config.toml
train_examples = 101725
crop_scale_min = 0.5
bias = "all"
num_labels = 300
optimizer = "soap"
lr = 0.0023
shampoo_beta = 0.95
batch_size = 128
weight_decay = 0.1
adamw_weight_decay_other_params = 0
Rows from block 2 of a small multi-label image tagger, named by matrix and row number. Rows with one number belong to one neuron. Each number is 128 + 32 x the weight over its row's rms, rounded and kept within 0 to 255. All counts start at 0. After the name is the row's rms in percent of the matrix's.
After each neuron's rows are labels from the 100 images, of 14976, where the neuron reaches its largest size: "top examples" is what is common among them. Only what is clearly more common there than usual is listed. The data: regions of photos with short descriptions (Visual Genome).
# gate: MLP gate (model.blocks.2.mlp.gate.weight, 512x256), inputs 0-127
# fc1: MLP up (model.blocks.2.mlp.fc1.weight, 512x256), inputs 0-127
# fc2: MLP down (model.blocks.2.mlp.fc2.weight, 256x512, transposed), outputs 0-127

gate.413 095 [ 82 127 145 117 102 157  67 122 126 132  83 132 128 121  78  94  78 151 100  71 106 121 144 146  34 107 124 104  78 133 132 190 127 105 157 100 172 120 117 137  62  39  85 184 167 120 153 120 138  94  92  86 178 111 121 139 159 157 209 135 112 122  99 173 116 153 162 166 117  94  98 106 129  98 126  97 119  80  70 119 194 116 188 119 183 109 127 140 119 134 140 135  38 144 127 109 124 125 168 135 145 122 132  91 154 100 105 162 155  61 123 133 148 148 137 100 105 112 134  83 139 127 148  90 132  96 164 130]
fc1.413 087 [ 89  94 123  59  72 167 112 106 101 102 152 116 132 111 163 154 129  97 123 113  96 159 191 134 187  79 136 130 132  98 152  87 120 130 113 128  89 188 167 108 134 133 151 153 136  94 128 113 109 132 132 152 147 110  94 130 130 130 211 162 190 105 129 118 133 141 159 134 113  71 127 101 130 104 186 161 103 152 125 108  76 132 122 138  95 159 149 189  82  88 175  96 127 152 166  33  87 114 144 123 137 142  90 165 140 135 111  81 129 118 105  96 158 100 154 144  88 135  91  97 108 134 147 131  88 127 158 102]
fc2.413 094 [118 118 130 107 119 132 158 140 158 109 157 149 140 109  81 149 131 159 143 134 129 176 178 180 125  83  84 152 146  92 155 138 173  50 177  90  77  46  69  95 130 255 102  87 138 126 141 148 108 111  62  70 158 154  83 127  80 101 165 130 137 119 100  66 107 127 119 143 114 151 161  99 113 109 164 117 161 141  97 179 108  88 151 124 125 145 133 132  92 128 132 110  99 167 146 120 137 102 152 122  76 137 162 101 142 147  83 159 226 144  77 102  93 184 148 162 145 134 173 165 164 109 159 123 138 178 128 149]
top examples: text has "red"

gate.393 094 [113 197  70 141 109 127  86 143  95  76  92 144 141 107 165 169 145 116 115 118 104 143 193 156  88 130  97 106  96 148 110 158 136 128 120 113 159 173 142 113 141 119 106 124 119 123  95 144 114 110  73  92 135 131 124  82 155 195 183 138 200 115 138 115  85 155 163 148 152  37 107 114 115  44  65 100 149 159  63 143 128 161 137 108 126  77 129 165  88  85 150 137  71  89 123  65 169 138 125 146 153 145 127  59 145 141 103  84 174  69 116 155 164  63 157 154 104 101 151  67  78 108 141 142 136 131 145 135]
fc1.393 090 [105  82 135 104  91  82 113 142 125 204 116  84 168 135 135 147 121 111 101 108 168 130 221 115 129 174 172 128  93 143 163  99 123 124 152 121 113 157 184 126 121  63 112 125  89 138 129 133 130 110 160 146 146 149 106  96 109 154 144 162 246 132  87  77 120 137 178 162 115  20  90 162 193 172 116 161 124 126 174 111 130 113 127 101 155 102 101 165 152  68 135 162 119 165 126 158 103  94 164 104 159 113 122 110 105 106 190 133 198 129  91 118 111  63 147 158 130 131  87 108  98 115 132 102 172 129 134 134]
fc2.393 102 [128 138 138 118 140 146 117 145 184 100 159 114 121 123 142 108  69 164 125  90 156 126 145 199 146  81 106 161 189  39 133 147 105 149 168 101 134 124  55 147 128 230 127 127 142 132 167  75  91  76  65  86 120 212 114 114 111 157 131 150 119 155  84  85 130 165 106 127 105 189 158  79  93 141 144  78 158 104 110 152 149 132 171 124 153 130 114 143 116 132 126 104  44 156 153 172 120 122 115 123 116 109 156  97 143 165  75 209 174 156  98 112 133 143 181 165 135  92 133 135 111 143 187 150 128 157 196 142]
top examples: text has "red"; text has "sign"

gate.173 098 [189  81 178 155 122 115 126 180  80 179 112  85 105  76  81 132 190 160 161 168 175 146 129 153 122 163 137 132  76 133 165 125 105 135 166 140 108  44 129 162 119  84 138  97 163 126 109 146 154  92  78 184  99 150 119 100  64 140 170 147 108 164 159 116 115 123 126 126 138  91  84 123 103 125 186 107  61 155 154 149  94  71 123 150 192 103 121  82 182  98  96 124 101 147 160 170 136 139 128 139 141 116 133 179 101  83  98 157  92 106  91 129  81 154 110 166 107 102 160  84 163 105  85 132  90 135 101 125]
fc1.173 100 [116  85 132 149 101  71  66  69 140 106 115 167 197 161 150 116 111 134 143 112 141 146 179  87 167 110 146 114 139 132 168 151  98 111 177  94 170 156 132 115 129 114 100 113 143 100 118 145 103 109 112  99 175 135 104 161 225 176 153 129 135  80 130 141 110  83 121 131 214 162  93 104 120 122 112 175 170 138 155  74 123 191 142 113  66 142 137 161  97 118 127 106 131 164 103 113  83 165 120 167 142 194 184  97 122 154 142 206 127 149 114 100 136 101 101 100 122 190 154 102  72 132 141 132 183 117 158 123]
fc2.173 099 [ 90 225 136 125  84  77 145 137 110 165  89 104 118 127 143 179 110 173 114 123 111 127 102 132 134 172 115 108 175 136 146 167 102 139 123 115 103 178 178 195 121 122 103  50 120 159 111 119 137 145 141 146 125 148  76 177 169 143  59  98 140  89  87 164 135 124  98 115 130 120  85 138  84  85 141 136 136 137 132 104 125 117  88 122  62 148 116 124 112 213 125 104 112  96  99  92  96  86  91  37  93 170 109 145  43 166 125 109  73 142 160 173 162 153 128 101  92 173 171  87 162 174 126 179 151 104  81 130]
top examples: text has "blue"

gate.244 099 [169 159  85 136 174 128  75 172  98 166 130 109  78 120 100 136 161 109 114 172 137 153 142 174 142 163 149  73 119 175 133 214 152 105 103 131  99  88  99 129 153  99 124  47 118 108  72 135 112 110  48 120 115 112 117 187 168 180 149 125 128 168 134 181 101 179  78  97 177  78 114 143 158  90 130  81 127 122 124 133  85 124  67 132 130 156 115 111 125 158 136 151 112 111  84 161 143 107 147 105 129 128 136 122 175  41 108 158 150 144 111 144 201 143 123  77 152 123 104 176 106  97 115 149 102 156 100 120]
fc1.244 099 [129 146 115 122 152 124 118 141 120 186 106 102 106 139 120 121 129 125 163 188 173 130 154 170 128 116 109 122  87  89 120 167 157 139 129 163  84  93 100 198 117 137 118  35 108 100  84  32 190  81 102 127 102 107 108 179 162 148  85 167 154 165 129 108 165 149  93 135 111 136 134 141 120 142 103 115  60 103  96 128 129 151  62 130  72 171 141 161 139 137 160 160 118 154 155 134 156 160 169 142 154 112 115 127 163  65 117  89 127 148  91 179 110 124 168 107 118 154  98 146 184 120 124 176 130 138  89 125]
fc2.244 091 [138 156  94 131 106  28 147  97 146  91 135  74 162 132 137 174 134 119 135  94  90 140 104 188  41  96 139 107 107 163 170 114 121 127 128 129  53 153 133 162 165 175 173 146 189 127  94 130  91 131  96 133 163 120  74 152 111 140 145 102  84 146  76 145 122  92  69 109 140 119 196 121 105 124 204  91 137 166 118 143  98 118 155 146 140 140 176 130 137 100  94 165 113 141 123 140  80 136  92 161 162 141  92 143 168 101 116 122  86 111 191 149 129 116 182 117 127 101 107 102 112 100  93 111 163 157 177  53]
top examples: text has "green"

gate.204 106 [112 117 120 133 120  49  65 143 103 116 122 148  93 150 109 145 122 134 181 136 177 110 151 143 125 110 149 100 114 126 117 161  58 160 110 121 156 166 149 162 118  90  88 115  84 147  78 188 165 126 117  65 126 176 103 144 155  89 127 112 193 113 118 117 106 160 126 188 151 145 179 113 121 114 148 128  65 121 155  98  91 159 131 167 151 130 150 117  89 161 140 205  95 141 166 145 135 127 165 165 122  78 162 118 129 137 102 199 111 121 102 161 161 108 128  79 109  52 119  92 132  89  61  97  61 205 112  84]
fc1.204 105 [141 137  58  99 159  99 147 113 141  93 110  79  96 144 161 120 103 107  94 106 174  45 171 133 113  82 138  77  13 113 134 123  99 125 167 144 168 153 119  90 116 141 123 136  76 140  98 193  96  99  98 121 180 102  92 165  73 150  94  87 150 129 122 131 137 119 106  83 150 108 157 123 137 165 145 126 111  96  75  85 121 109 153 138 161 109 156  71  86 160 180 113  96 102 157 115 121  83 136 141 161 106 115  71 146 117  95 173 137 166 112 102 144 170 134 103 148 146 170  77 147 138 152 110 119 146 130 150]
fc2.204 110 [107 131  93  76 109  93 171 163 156 127 139 165 106 132 152 105 109 176 126 132 195 128  72  72 126 116 117 125  95 130 164 171 152 106 101  88 132  76 191 135 108 182 123 205 104 110 131  96 136  83 172  86 122 139 128 172 123 110  56 107 205 115 177  84 105 160 153 175  41 138 165 125 106 148  85 156 102  84  61 149 184 177 164 145 161 133  96 149 138 202 126 164 158 166 106 100  73 123 187 123 138 164 147 102 177 150 144 113 112 150 124 103 124  76 149 145 122 133 116  70 123 143 131 154 123 166 110 100]
top examples: text has "yellow"

gate.287 097 [147 127  93  94 110  51 145 193 171 129 168 138  98  76  47  94 111 117 136 120 137  83  69 144 219 223 107 156  75 117 124 118 133 104 165 134 119 104 131 130 103  81  68  45  74 119  97 111 153 137 124 163  90 129  55 188 105 121 119 125 148 134 109 107 144 153  97 144 114 153 107  89 139 113 133 108  63 143 107 110  97  71 169 126 104  89 139 106 198 156 133  79 189 103 105 152  75 125 141  74  62 125 109 152 117 120 111 114 143 101 162 156 150 153 143 113 102 153 132 121 188 119 179 160 145  96 125 147]
fc1.287 101 [127  84 119  93 155  93 115 222 183 134 143  87 106  73  79  86 127 133 152 105 119  96  20 153 222 192 123 159 107 109 146 115 154 128 151 100 119  80 139 126 148 113 102 100  67 135 135  92 114  90 155 131  86 142  77 154  98 101  89  97 119 136 146  77 101 165 135 133 108 141 168 110 138 132 123 132 104 142 131 183  94  92 155 117 132 137 138  57 151 164 142  56 206  86 128 162 107 138 117 102  68 136 101 113  68  71 143 157 121  81 203 172 148 160 166 134 137 150 147 158 148 114 148 135  90  99 109 190]
fc2.287 093 [108 167 120 102 179 159 109 121 132 135 145 106 110 189 147  97  92 104 150  65 157 155 120 136 156 128 139 110  97  88 151 111 144 187 112  69 169 109 165 126 163 180 154 108 119 110 168 104 113 151 167  68 134 146  85 100 111 147 164 122 117 141  78 132  88 145 191 159  77 132 158  72 137 154 112 105 113 114 163 145 139 162  93 105 118 111 115 148  80 122 178 117 121 156 105 166 167 172 221 185 154 162 120  75 141 104 142 106 137 100  75 112  95 125 165 172 134 128 125 131  98 124 137  79  96 155 120 151]
top examples: text has "blue"

gate.286 103 [139 152 101 154 134 136 150 189 112 122  78 101 176 157 109  90  85 131 137 141 206  89 159 115 139 117 130 160 159 143 153  81 182 160 174  86 123 145 153 105 173  94 144 177 142 154 148 169 142 134 172 148 125 151 141  90 118  59 213 132 116  53  87 117 105  78  98  96 137  92 128  60 113 125 156 128 174 182 126 142 141 126 164 103 169 149  92 143  82 150 144 151 106 101 111 108  98 145 126 165 173 162 161  31 115 102 118 192  60  70 108  93  88 113 131 164 135 108 123 187 118 148 110 136 124  55 153 172]
fc1.286 104 [145 149 104 101 138 138 172 138  99 150  81  94 148 165 109 144 116 119 149 105 228  99 144 117 134 122 163  94 135 135 136 107 186 176 200  73 100 156 159 134 209 108 160 140 127 190 129 187 137 137 159 125  95 148 153 111 163  70 210 105 109  25  91 108 155  72 145 102 133 119 137  86 114  75 139 159 150 159 137 126 125 144 128 143 134 144  96  91 104 128 129 146  86 103 125 115 115 144 136 137 145 145 161  28  92 100 130 146  90  71 122 126 104  95 145 160 124  98 159 196 100 163 160 109 100  77 104 131]
fc2.286 089 [164 104 110 120  98 170  81 104 134  77 169 152 107 165 108 143 121 131 115 136 103 194 106 145 162 123 110 138 148 117 115 129  95 131 172  91 138 154 177  89 134 137 198 109 162 137 144 102 188 138 164 132 117 172 151 167 122 167  43 115 116 129 166 105 113 177 154  74 144 120 142 196 101 172 168 126 132  90  78  80 147 133 107  32  90 131  54 178 146 138  99 132 131 125 155 137 128 138 112 164 135 152 127 165 138 143 132 172  81 130 109  54  99 133 141 152  82 114  88 167 159 154  65  75 123 141 180 112]
top examples: text has "red"

gate.356 105 [186 120 151 161 154 122 109 189 102 219 182 146 157 134  99 128 151 139 146 164 106  82  82 126 137 105 153 184 126 130 153 164 143 118 117 173 102 144 119 151 156   1 192 159 186  98 115  90 104  87 101 123 124 131  90  92  97 146 148 193  70 113  93 112 146 127  66 120 135 144 132 129 205 142 151 127 102 103 145 180  69  26 124 146 131 155 117 113 130  83 126 105 116 136 125 164  96  98 171 116 114 116 157 100 155  62 139 124 132 162 159  96 110 182 138  74 145  92 104 138 109 121  79 136 118 174 106 152]
fc1.356 104 [ 89 152  68  77 143 111 101 123 119 180  64 105 151  82 122 105 130 120 121 144 100 134 146  94 137 134 146 107 145 128 108 127 118 143 120 157 164 151 154 116 181 140 144  98 151 111 145 183  71 144 137 119 124 137  71  96 179 128 142 159 128 113 130  76  63  99  80 168  96 168 175 146 187 152 112 139 164  76 218 107 177 109 154 141  66 153 159 133 175 115 125  99 114 150 133 134 160 167  96 117 160 151 100 152 113 124 125 168 108 135 141  81 172 114 124  75 120 155 135 123 107  92  71 143 141  79 208 159]
fc2.356 101 [100 114  90 149 155 125 154 134 128 152 156 120 121  70  94 133 144 129 138 213 160 135  88 204  98 188 109 200 155 133  89 136 121 141 124 172 135 161 152 110  97 143 149 149 132 136  80 193 109 148 154 100 125 130 117 181 155 177  91 145 117 106 114 159 141 147 118 114 107  99 128  82 121 110 116  97  84 116 116  92 153 132 169 182  34 157 161 130 117 129 180 112 148 119  97 104 147 135 145 101 178 157 140 158 108 165 136 139 119 127  90 115 179 141  97  75 108 135 116 101 118 209 129 114 131 108 116 145]
top examples: text has "blue"

gate.228 093 [118  96  97 110 131 166 141 113 109 142 184 162 115 118  94  81 177 108 117 126  97 120 188 134 143 137 131  51 166 132 182 139 156 146 125 136 101 216 130 177 139 116 128 112 171 139  73  75 201 123 149 167 131 140  75 148 154 159 127 151 139  86 141 133 132 138 137 126 124 153  79 115  47 135  97 133 176 109 198 144  98 135 106 130 153 125 125 194 103 128 127 115 159 105 138 125 112 105 102 100 160 133 110 131 180 152 158 111 135 126 126 127 145 110 131 178  99  91 127 179  97 207  80 157 141 152 103  67]
fc1.228 093 [162 161 103 132 123 202 152  91  82 110 146 151 125  69  98 114 139 112 159  91  98 143 154 124 188 154  88 122 104 116 141 155 127 110 100 149  74 121 112 140 104 118 105  94 160 121 153 111 166 143 139 165  90 132  91  87 117 120 187 110 170  82 135 143 141 146 144 107  68 159 178 155 159 113 157 162 106 114 144 140 126 169 141 174 138 120 133 137 168 100 108 143 114 108 183 107 142 140 153 139 132 131 162 103 188 138 119 124 145  84 210 122 142 112  89 171 141 160 110 133 122 143  90 139 184 127 169 135]
fc2.228 105 [119 114 148  95 163  98 151  75 153 134 147  93 130 114  99  95 169 130  71  89 129 142 115  69 184  90 202 128 107 110 158 149 144 128  99 130 134 109  57  91 118 164  99 158 142 100 126 122 119  86 107 164 101 184  37  94 104  72 144 108 107 143 102 144  89 128 128 161 121 138 167 154 114 111 131  98 108  66 167  94  90 119 108 149 150 177 123 136 141 101 165  99 105 188 112 120 135 141 103 146 125 130 209 114 129 104 189 151 130 165 175 140 167 164 171 122 184 141  73 148 121 185 143 135 118 189 143  83]
top examples: text has "red"

gate.481 097 [146 113  90 174 128 116 152 165 144 174 168 108 177 123  92 122 183 183 108 206 122 145 157  94 120  74 119 164  86 174 138 119 161  80 134 113 141 115 140 165 133 122 206 125 131 100  97  89 155 129  87 147 150 149 103  87 140 141 173 151 141 105 136 104 121 108 137 150 129 115 124  95 184 125 108  92  88 172 160 116 194 142 191 142 118  75  83 122 109 103 156  60 110 188 100 138 126 148  88 120 130 167 125 182 127  89 167  97 164  91 119 120  70 142 159 125  91 105 112 127 117 156  54 119 130 181 141 185]
fc1.481 103 [112 128  82 168  86 134 192 145 153 174 136 134 159 113 104  73  96 156 168 120 121 123  98 130 119  88 112 203 118 121  88  82 113 119  39 102 137 128 190 143 153  86 180  84 114  77 109 137 163  70 169 148 108 129 121 111 116 132  99 121  95 136 176 109 172  88 117 141 128 143 122 136 113 159  86 109 143 176 128  93 199 149 131 143 116 110 109 114 122 138 163 156 171  87 126  92 116 140 147 167 144  92 112 191 109  22 118  66 144  92 111 165  52 155 171  99  94 156 108 151 201 151 117 151 111 133 128 147]
fc2.481 103 [147 161 122 139 110 105 114 128 161  93 103  94 177 142 109  98 170 120  60  91 168  74 135 111 179 172  84 145 172 136 127  80  87 124 152  47 160 109  79  93 162 162  98 138 154 144 172 138 112  86 148 159 113 168 135  50 152  95 119 110  94 108 179 134 136 142  79  92  91 108 154 179 129 116 145 108 119 119 136 159  82 160 160 101 118 156 101  90 149 141 129 137  66 137 120 135 133 109 184 133 130 114 187 109 157 150  71 105 150 122 123  90 147 144  78 129 147 156 162  32 127 142 135 152 144 190  84 120]
top examples: text has "blue"

gate.417 095 [122 171 163  96 111  91  64 104  82  88 115 128 139 135 168 132 104 100 183 146 105 157 183 148 151 128 128  71  66 112 189 116 127 115 170 125 125 162 144 117 129 150 158 169 171 175  66 151 102 148 142 112 138 175 111 114 152 155 137 119 162 140 140  83  96 122 107 149 128  25 130 104 103  77 184 193  95  87  73 121 131 138 132 113 147 130 128 135 129  67 120 138  91 151 180  93 117 144 107 141 128 104 148 111 136 159 105 185 112 178 163 107 222 118 180 136 123 142 150  95  92 152 151 104 112 152 163 131]
fc1.417 092 [152 123 130  99 127 145 137 104 176 153 120 127 163 138 171 150 137  94 169 144  96 106  90  56 106 136 146 145 133 134 111  84 103 117 125 122 112  76 103 186  96 203 132 108 134 121 180  85  95 142 116  86  90 138 131 174 103  98 133 129  98 114  92 127 117 158 124 124  92 165 174  93  82  92 131 142 175 169 106 145 117 108 128 148  96 138 131 137 148 100  60 115 185 172 169 188 126 151 139 145 116 111 203 134 107 118 100 106 112 106 135 114 124 117 101 119 107 126 172 122 111  94 148 149 159 149 199 130]
fc2.417 104 [146 160 106 132 159 166 137 137  84 114 107  86 124 111 141 149 114 111  88 139 130  99  79  83 118 146 127 102 116 164 119  92 149 130 132 183 153 123 131  74 118  38 128 136 145 167  93  88 130 105 160 170 106  97 173  90 123 135 141 140 122 112 108 200 159  68 116  95 165 154  98 184 160 146  96 119 126 101 117 122 105 127 115  98 115  86 107 140 113 185 143 133 113  34 106 114 140 113  61 139 131  97  47 137 113 141 208 106 104  82 177 150 159  94  86  93 168 130 103 136 122  99 117 137 198  62 162 127]
top examples: text has "red"

gate.487 102 [141  98 124 109 143  67 206 126 113 130 151 106 115 149 111  76 144 110 139 153 126 103 147 124 118 176 179 152 143 141 106  57 187 104 157 107 118  62 150  93 144  85 156 100 127  59 100 124 172  71 130 127 150 124 129  95 151 161 150  82 144 161  93 137 101 114  98 144 107 133 142 115 169 177 128  48 187 177 154 146 152  75  89 130 123  72  77  87 178  63 144 100 160 197 142 167 149 179 168 156 143 116  91 139 125  83 163 136 167  64  96 170 106 153 137 132 130 114  80 148  99 167 110 125 155 115 125 137]
fc1.487 100 [141 114 153  56 136  73  97 138 100 130 135 142  85 172 102 167 122 119 157 162 156 146 126  59 123 159 125 145 161  94 109 108 110 111 167 119  89 158 102 123 135 141 106 130 142 122  91 145 105 140  88 121 154  87 149 134 107 120 126  88 179 141  77 104  88 133  81 146 197 140 122  53 139 106 118 116 167 109  40  66 100 146 110 173 157  94 111 137 103 144 134 156 103 131  97 138 170 141 184 182 182 144 155 107 120 144 180 114 134 170 144 136 206  95 198 127 142  95 136 138 168 139 134 158  87 128 152 178]
fc2.487 101 [143 135 168  94 160 111 189 138 181 116 103 126 172 111 179 161 113 127 153 165 198 156  67 119 159 129 108 117  97 125 118 190 138 129 124  99  97 110 136 109 102 154  94 110 117 124 110 115 190 128 136 168 167 166 146 184 128  95 127 120 150 120 137 144 103 126 194 114 171 153  98 125  86  88 151 134 150 111 144 108 189  35 187 150 137 122 181 124 153 136 126 208 163 106 152  33 107 156 120 122 125 176  47 113 152  95 152 169  85 167  98 172 103 126 168 134  66 105 137 157 122 107 101  92 132  68 151  93]
top examples: text has "blue"

gate.307 091 [102 136 166 124  58 127 197 164 209 184  82 146 142 120 101 125 118 174 154 163 142  96 158 136 148 127 148 175 181 116  83 144 147 150 127 191  69 106 111  75 153  92 173 141 147 122 159  77 168  84 123 137 178 151 143  92 118 100 113 134 178  88 101 135 182  93 119 119 106  95 121 150 183 180 156 120 121 127 140 138 137 106 110 129 131 119  93 100 144 107 154 124 121 155 183 127 119  91 115  91 152 151 163 182 147  85 117 118 102 158 109  98 103 173 163 165 174 121 189 102 130 107 111 154 152 106 109 165]
fc1.307 101 [163 101  65 115 201 147  69  75  66  58 128 149 110 144 154 133 118  84 138 106 101 117  65 113  98 127 131 129  69 137 184 176 125  58 149 134 188 157 152 174 135 126  85 133  92 158 113 188 114 149 159 105  74 110 107 161  98 116  98 111  59 168 137 104 134 160 128 126 129 150 176 125  84  94  97 140 179 127 143  73 176 183 158 117  94 179 159 126  87 139 139  90 157  92  51 141 133 147 108 175 133 121  93  87 112 173 153 152 136 113 114 173 152 121 132 130 128 147  76 176 144 109 147 116 114  88 134  86]
fc2.307 104 [114  90 131  78 160  83 145  98 106  52 114 162  98 102 161  85 115 118 175 217 149  85 150 162 118  95 149  69  45 154 176 149  83 115 138 129  53 146 122 102 114  70 108  93 121 133  71 158 149 153 154  85  72 105 119 126 101  99 102 119 160 130 122 140 114 105 163 108 128 164 103 110 140 117 158 141 123 141 145 117 161 136 130  93 161 147 133 177 141 123 128 110 141  91  90  97 114  76  67 107 112 115 158 118 114 110 144 132 104  96  94 162  94 103 148 149 115  89 154 193 130 150 159 147 131  76 131 133]
top examples: text has "blue"

gate.281 107 [153  80 140 131 118 118  60 132 179 215 136 179 144  79  85 128  91 116 120 121 157 141 127 162  90 137 128 147 159 152 151  90 173 115 135  79 141 113  99 145 134  66 155 170  78 109 132 160 133 133 144 171 105 125 114 115  75 119 129 159 145 116 120  99 148 144 165 153  99 124 128 142 134 127  91 138 178 101  81 103  89 183 166 128 131 128 175 156 137 138 106 197 162 122 115 148 151 108 177 138 159 129  75  72 135 110 133 153 116 132 103 138 126  99  89 197 138 159 114 126 114 125 154  40 177 164 118 169]
fc1.281 107 [130 150 138 114 152 160 154 145  89 178 138 137  88 120 184 106 108 126  92 129  83 179 160 163 141 103 100 188 151  92  95 132 137  99 123 123 189 154  77  99 100 131 189  79 171 136 142 146  84  90 104 180 164 134 132 158  85 148 121 122 158  98 152 108  77 121 106 118 123 110 136  77 122  83 109  60 129 199 143  99 112 133  89 102 105 166 122 117 111  98 115 156 114  93  61  91 136 169 114 157 128 145  98 193 147 139 142 147  64 130 146 103 129 163 106  82 124 150 112 148 143 150  80 126 101 164 155 132]
fc2.281 109 [100  79 116 137  99 140 158 122  74 136  99 107 108 137  91  94 179  60 127 143 116 161  72 109 152 102 159 109 119 160 128  99 138  24 115 111 140  42  45 112 206 104 187  48 114 138 157 175 122 102  96 141 121 125 161 131 124 175 128  50 145 160 190 201 125 133 152 127 123 158 166 107 136 145 112 142 124 105 132  64 121  84 100 148 110  79 150 122  71 116 118 144  90 179 132 135 133 103 177  92 101 159  61 120 124  91 125  82 155 106 168  85  98 137  65 194  95 105 116 158 122  92 101  98 153 161 140 162]
top examples: text has "red"

gate.302 100 [167 119 124 148 161  76 164 134 144 111 102 132  57  89 150 105 134  90 122 154 143 124 116 221 168 122 117 127 166 118 160 115  86 129 127 165 126 139 161  63 146 112 180 185 139 192 136 179 183  96 144 146 161 133  92 112 126 108 105 121 104 140 113  83 189 113 115 121 168 136 146  49 132 138 155 120 125  70 134 122 128 133 112 111 100  92 108 151 182 118 126  93 104 121 201 139 158 143 130 125 180 190 208  93 164 163 119 181  35 114  73 145 155 109  97 100 150 133 164 148 136  90  72 115  97 102 117 178]
fc1.302 102 [101 113 185 116 142  97  68 101 171 168 121 131  96 185 122 128 118 140 142 178 141 116 140 157 117 137  72  73  85  46  89 106  72 116 185 122 142 126 133  91 148 157 150 136 104 147 149 116 120  87 131  88 113 128 122 224  96  90 130 107 129 132 122 135  91 118 168  80 120 137 117 137 180  87 143 151  40  91 104 127  99 138 128 172 117 110 106  55 107  93 186 125  93 111  95 133 154  94 179 153 145 115 193 140  78  82 111 116  54 105 126 120 181 110 148 117 121 103 138 130 137 153 200  55 104 157 143 143]
fc2.302 110 [ 63 184 131 101 151 123 179 119 182 140 130 161 101 178  96 111  88 174 114 128  92 158  38  73  75 144 104  81  96 144 135 148  94  92  92 174 157 164 189  90 141 127 130 177  98 115 152  73 172 156  99 176 146 171 105 123 174 137  68 127 212 181 116  97 133 149 112 181  44 173 154 102  72 134  74 142 149 127  62 125 111 135 201 107 108  63 161 150  90 153 110 130 141  97 159 109  88 108 130 113 165 164 121 120 163 111 158 135  98 119 112 123 170 147 104 207 115 126  84 112 137 136 114 127  76 124 102  85]
top examples: text has "yellow"

gate.499 105 [181  97 132 122  78 124  42  81  91 156 141 137 123  96 200 132  73  80  70 123 139 118 137 135 134 115 147  68  95 136 104  70  96 103 136  94 137 165 144 129 115  67 148 118 134 106 137 152 122 185  83 118 123 109 143 121 135 154  99  99 130 120 120 176 117 147 155  56 148 126 111  78 143 113 161 187 121 120  59 112  98 138 131  78 202 119 146 170 102 142 145 174 137  96 151 125 126 206 159 130 151 159 107 129 151 150 121 119 144 115  85 166 152  98 177 122 129 109 175 103 109 137 154  37 118 158  97 134]
fc1.499 099 [184  61 143  80  97 132  89  94  87 200 139 121 128  81 218 113 101 122 108  92 135 104  74 153 143 121 109  39  84 123 135 103 106  96 144  83 112 151 133 112 151 141 154 117  99 110 108 134 148 186 130 128 121 130 153 101 125 135  89  86 145 110  92 186 131 138 149  58 147 119 146 112 156  81 133 177 153 159  90 136 107 105 166  67 196  97 143 111  82 163  98 181 147 103 158 153 141 170 161 113 143  95 102 135 138 114 152 117 171  89 109 136 160  73 138 143 138  83 186 120  99 117 133  32 115 159  79 127]
fc2.499 090 [ 95 118 131 100 127 157  91 145 115  69 139  91 115 120 119 111 117 176 164  92 126  89  93 195 109 124  67 119  87  59 118 173 129  85 147  36 162 134 144  98 128 207 160 148 145 198 129  99 158 145 140 142 112 136  98 133 140 127 167 125 173 161 141  55 188 112  97 160 129 161 101 123  98  94  81  59 146 128  79 102  80 181 162  98  93 105 156 147 150 134 185  79  86 106 115 128 138 113 108 136 200 115 101 129 141 133  99 133 119  90 148 116 154 117 130 191  95  86 115 142  97 179 150 120  97 119  89 110]
top examples: text has "red"

gate.294 090 [129 130 122 132 115 167  80 114 184 157 163  82 147 102 127 113 139 157 136 130 150  98 112 112 122 193 137 185  97 107 143 165 122  79 182 143 128 106  47 122 135 117 126 115 107 163 154 167 136  21 129 107 218  94 111 182 126 168 166 118 145 129 138 151 152 128  99 117 138 147 117 100 152 129 138 174 123 130  89 156 149 112 146  61 105 138  95  98 133 157 138 184 137  84 130  78 154 104 144 129 167 108 149  27 115 101 126 176 147 118 146  73  84 187 136 138 202  88 143 107 160 101 171 147 125 121 128 122]
fc1.294 091 [117 147 102 148 144  70 131 170  79  99 103 154 126 133 138 196 128  98 108 135 121 158 119 151 141  85 138  85 185 156 104  93 141 159 110 103 154 153 186 142 108 119 129 131 161 122  97  71 109 213 137 177  49 150 142  60 157  73 122 148 109 132 144  96 114 156 175 144  78 112 111 110 140 132 121 109 121 132 167 116 116 136 142 171 142 119 157 187 138  88 115  43 107 161 135 177 124 173 134  95  67 155 109 208 105 188 136  78 105 132 113 149 134  76 102 105  75 201 124 135  90 153  62 150 142 124 142 131]
fc2.294 089 [133 208 171 150 113 135 167 117 130 103 137 112 168 108  85 116 130 117 122 116 113  97 123 125 130 159  92 194 148 139 107 173  92 116 133 207 158 223  84 180 136   4 182  96 198 134 113 173 149 114  99 151 156  99 151 156 126 105 170 103  83  85 145  99  66 157 156 152  93 149 104 100 105  67 117 119 124 185 104 119 136 107 157 181 159 137 123 110 116  83 135  89 146 137 149 134 146 113 117  54 140  82 162 166 136 126 122 116 105 150 121 110 200 158 144  93 112 135 122  98 144 101 191 141 160 114 105  96]
top examples: text has "yellow"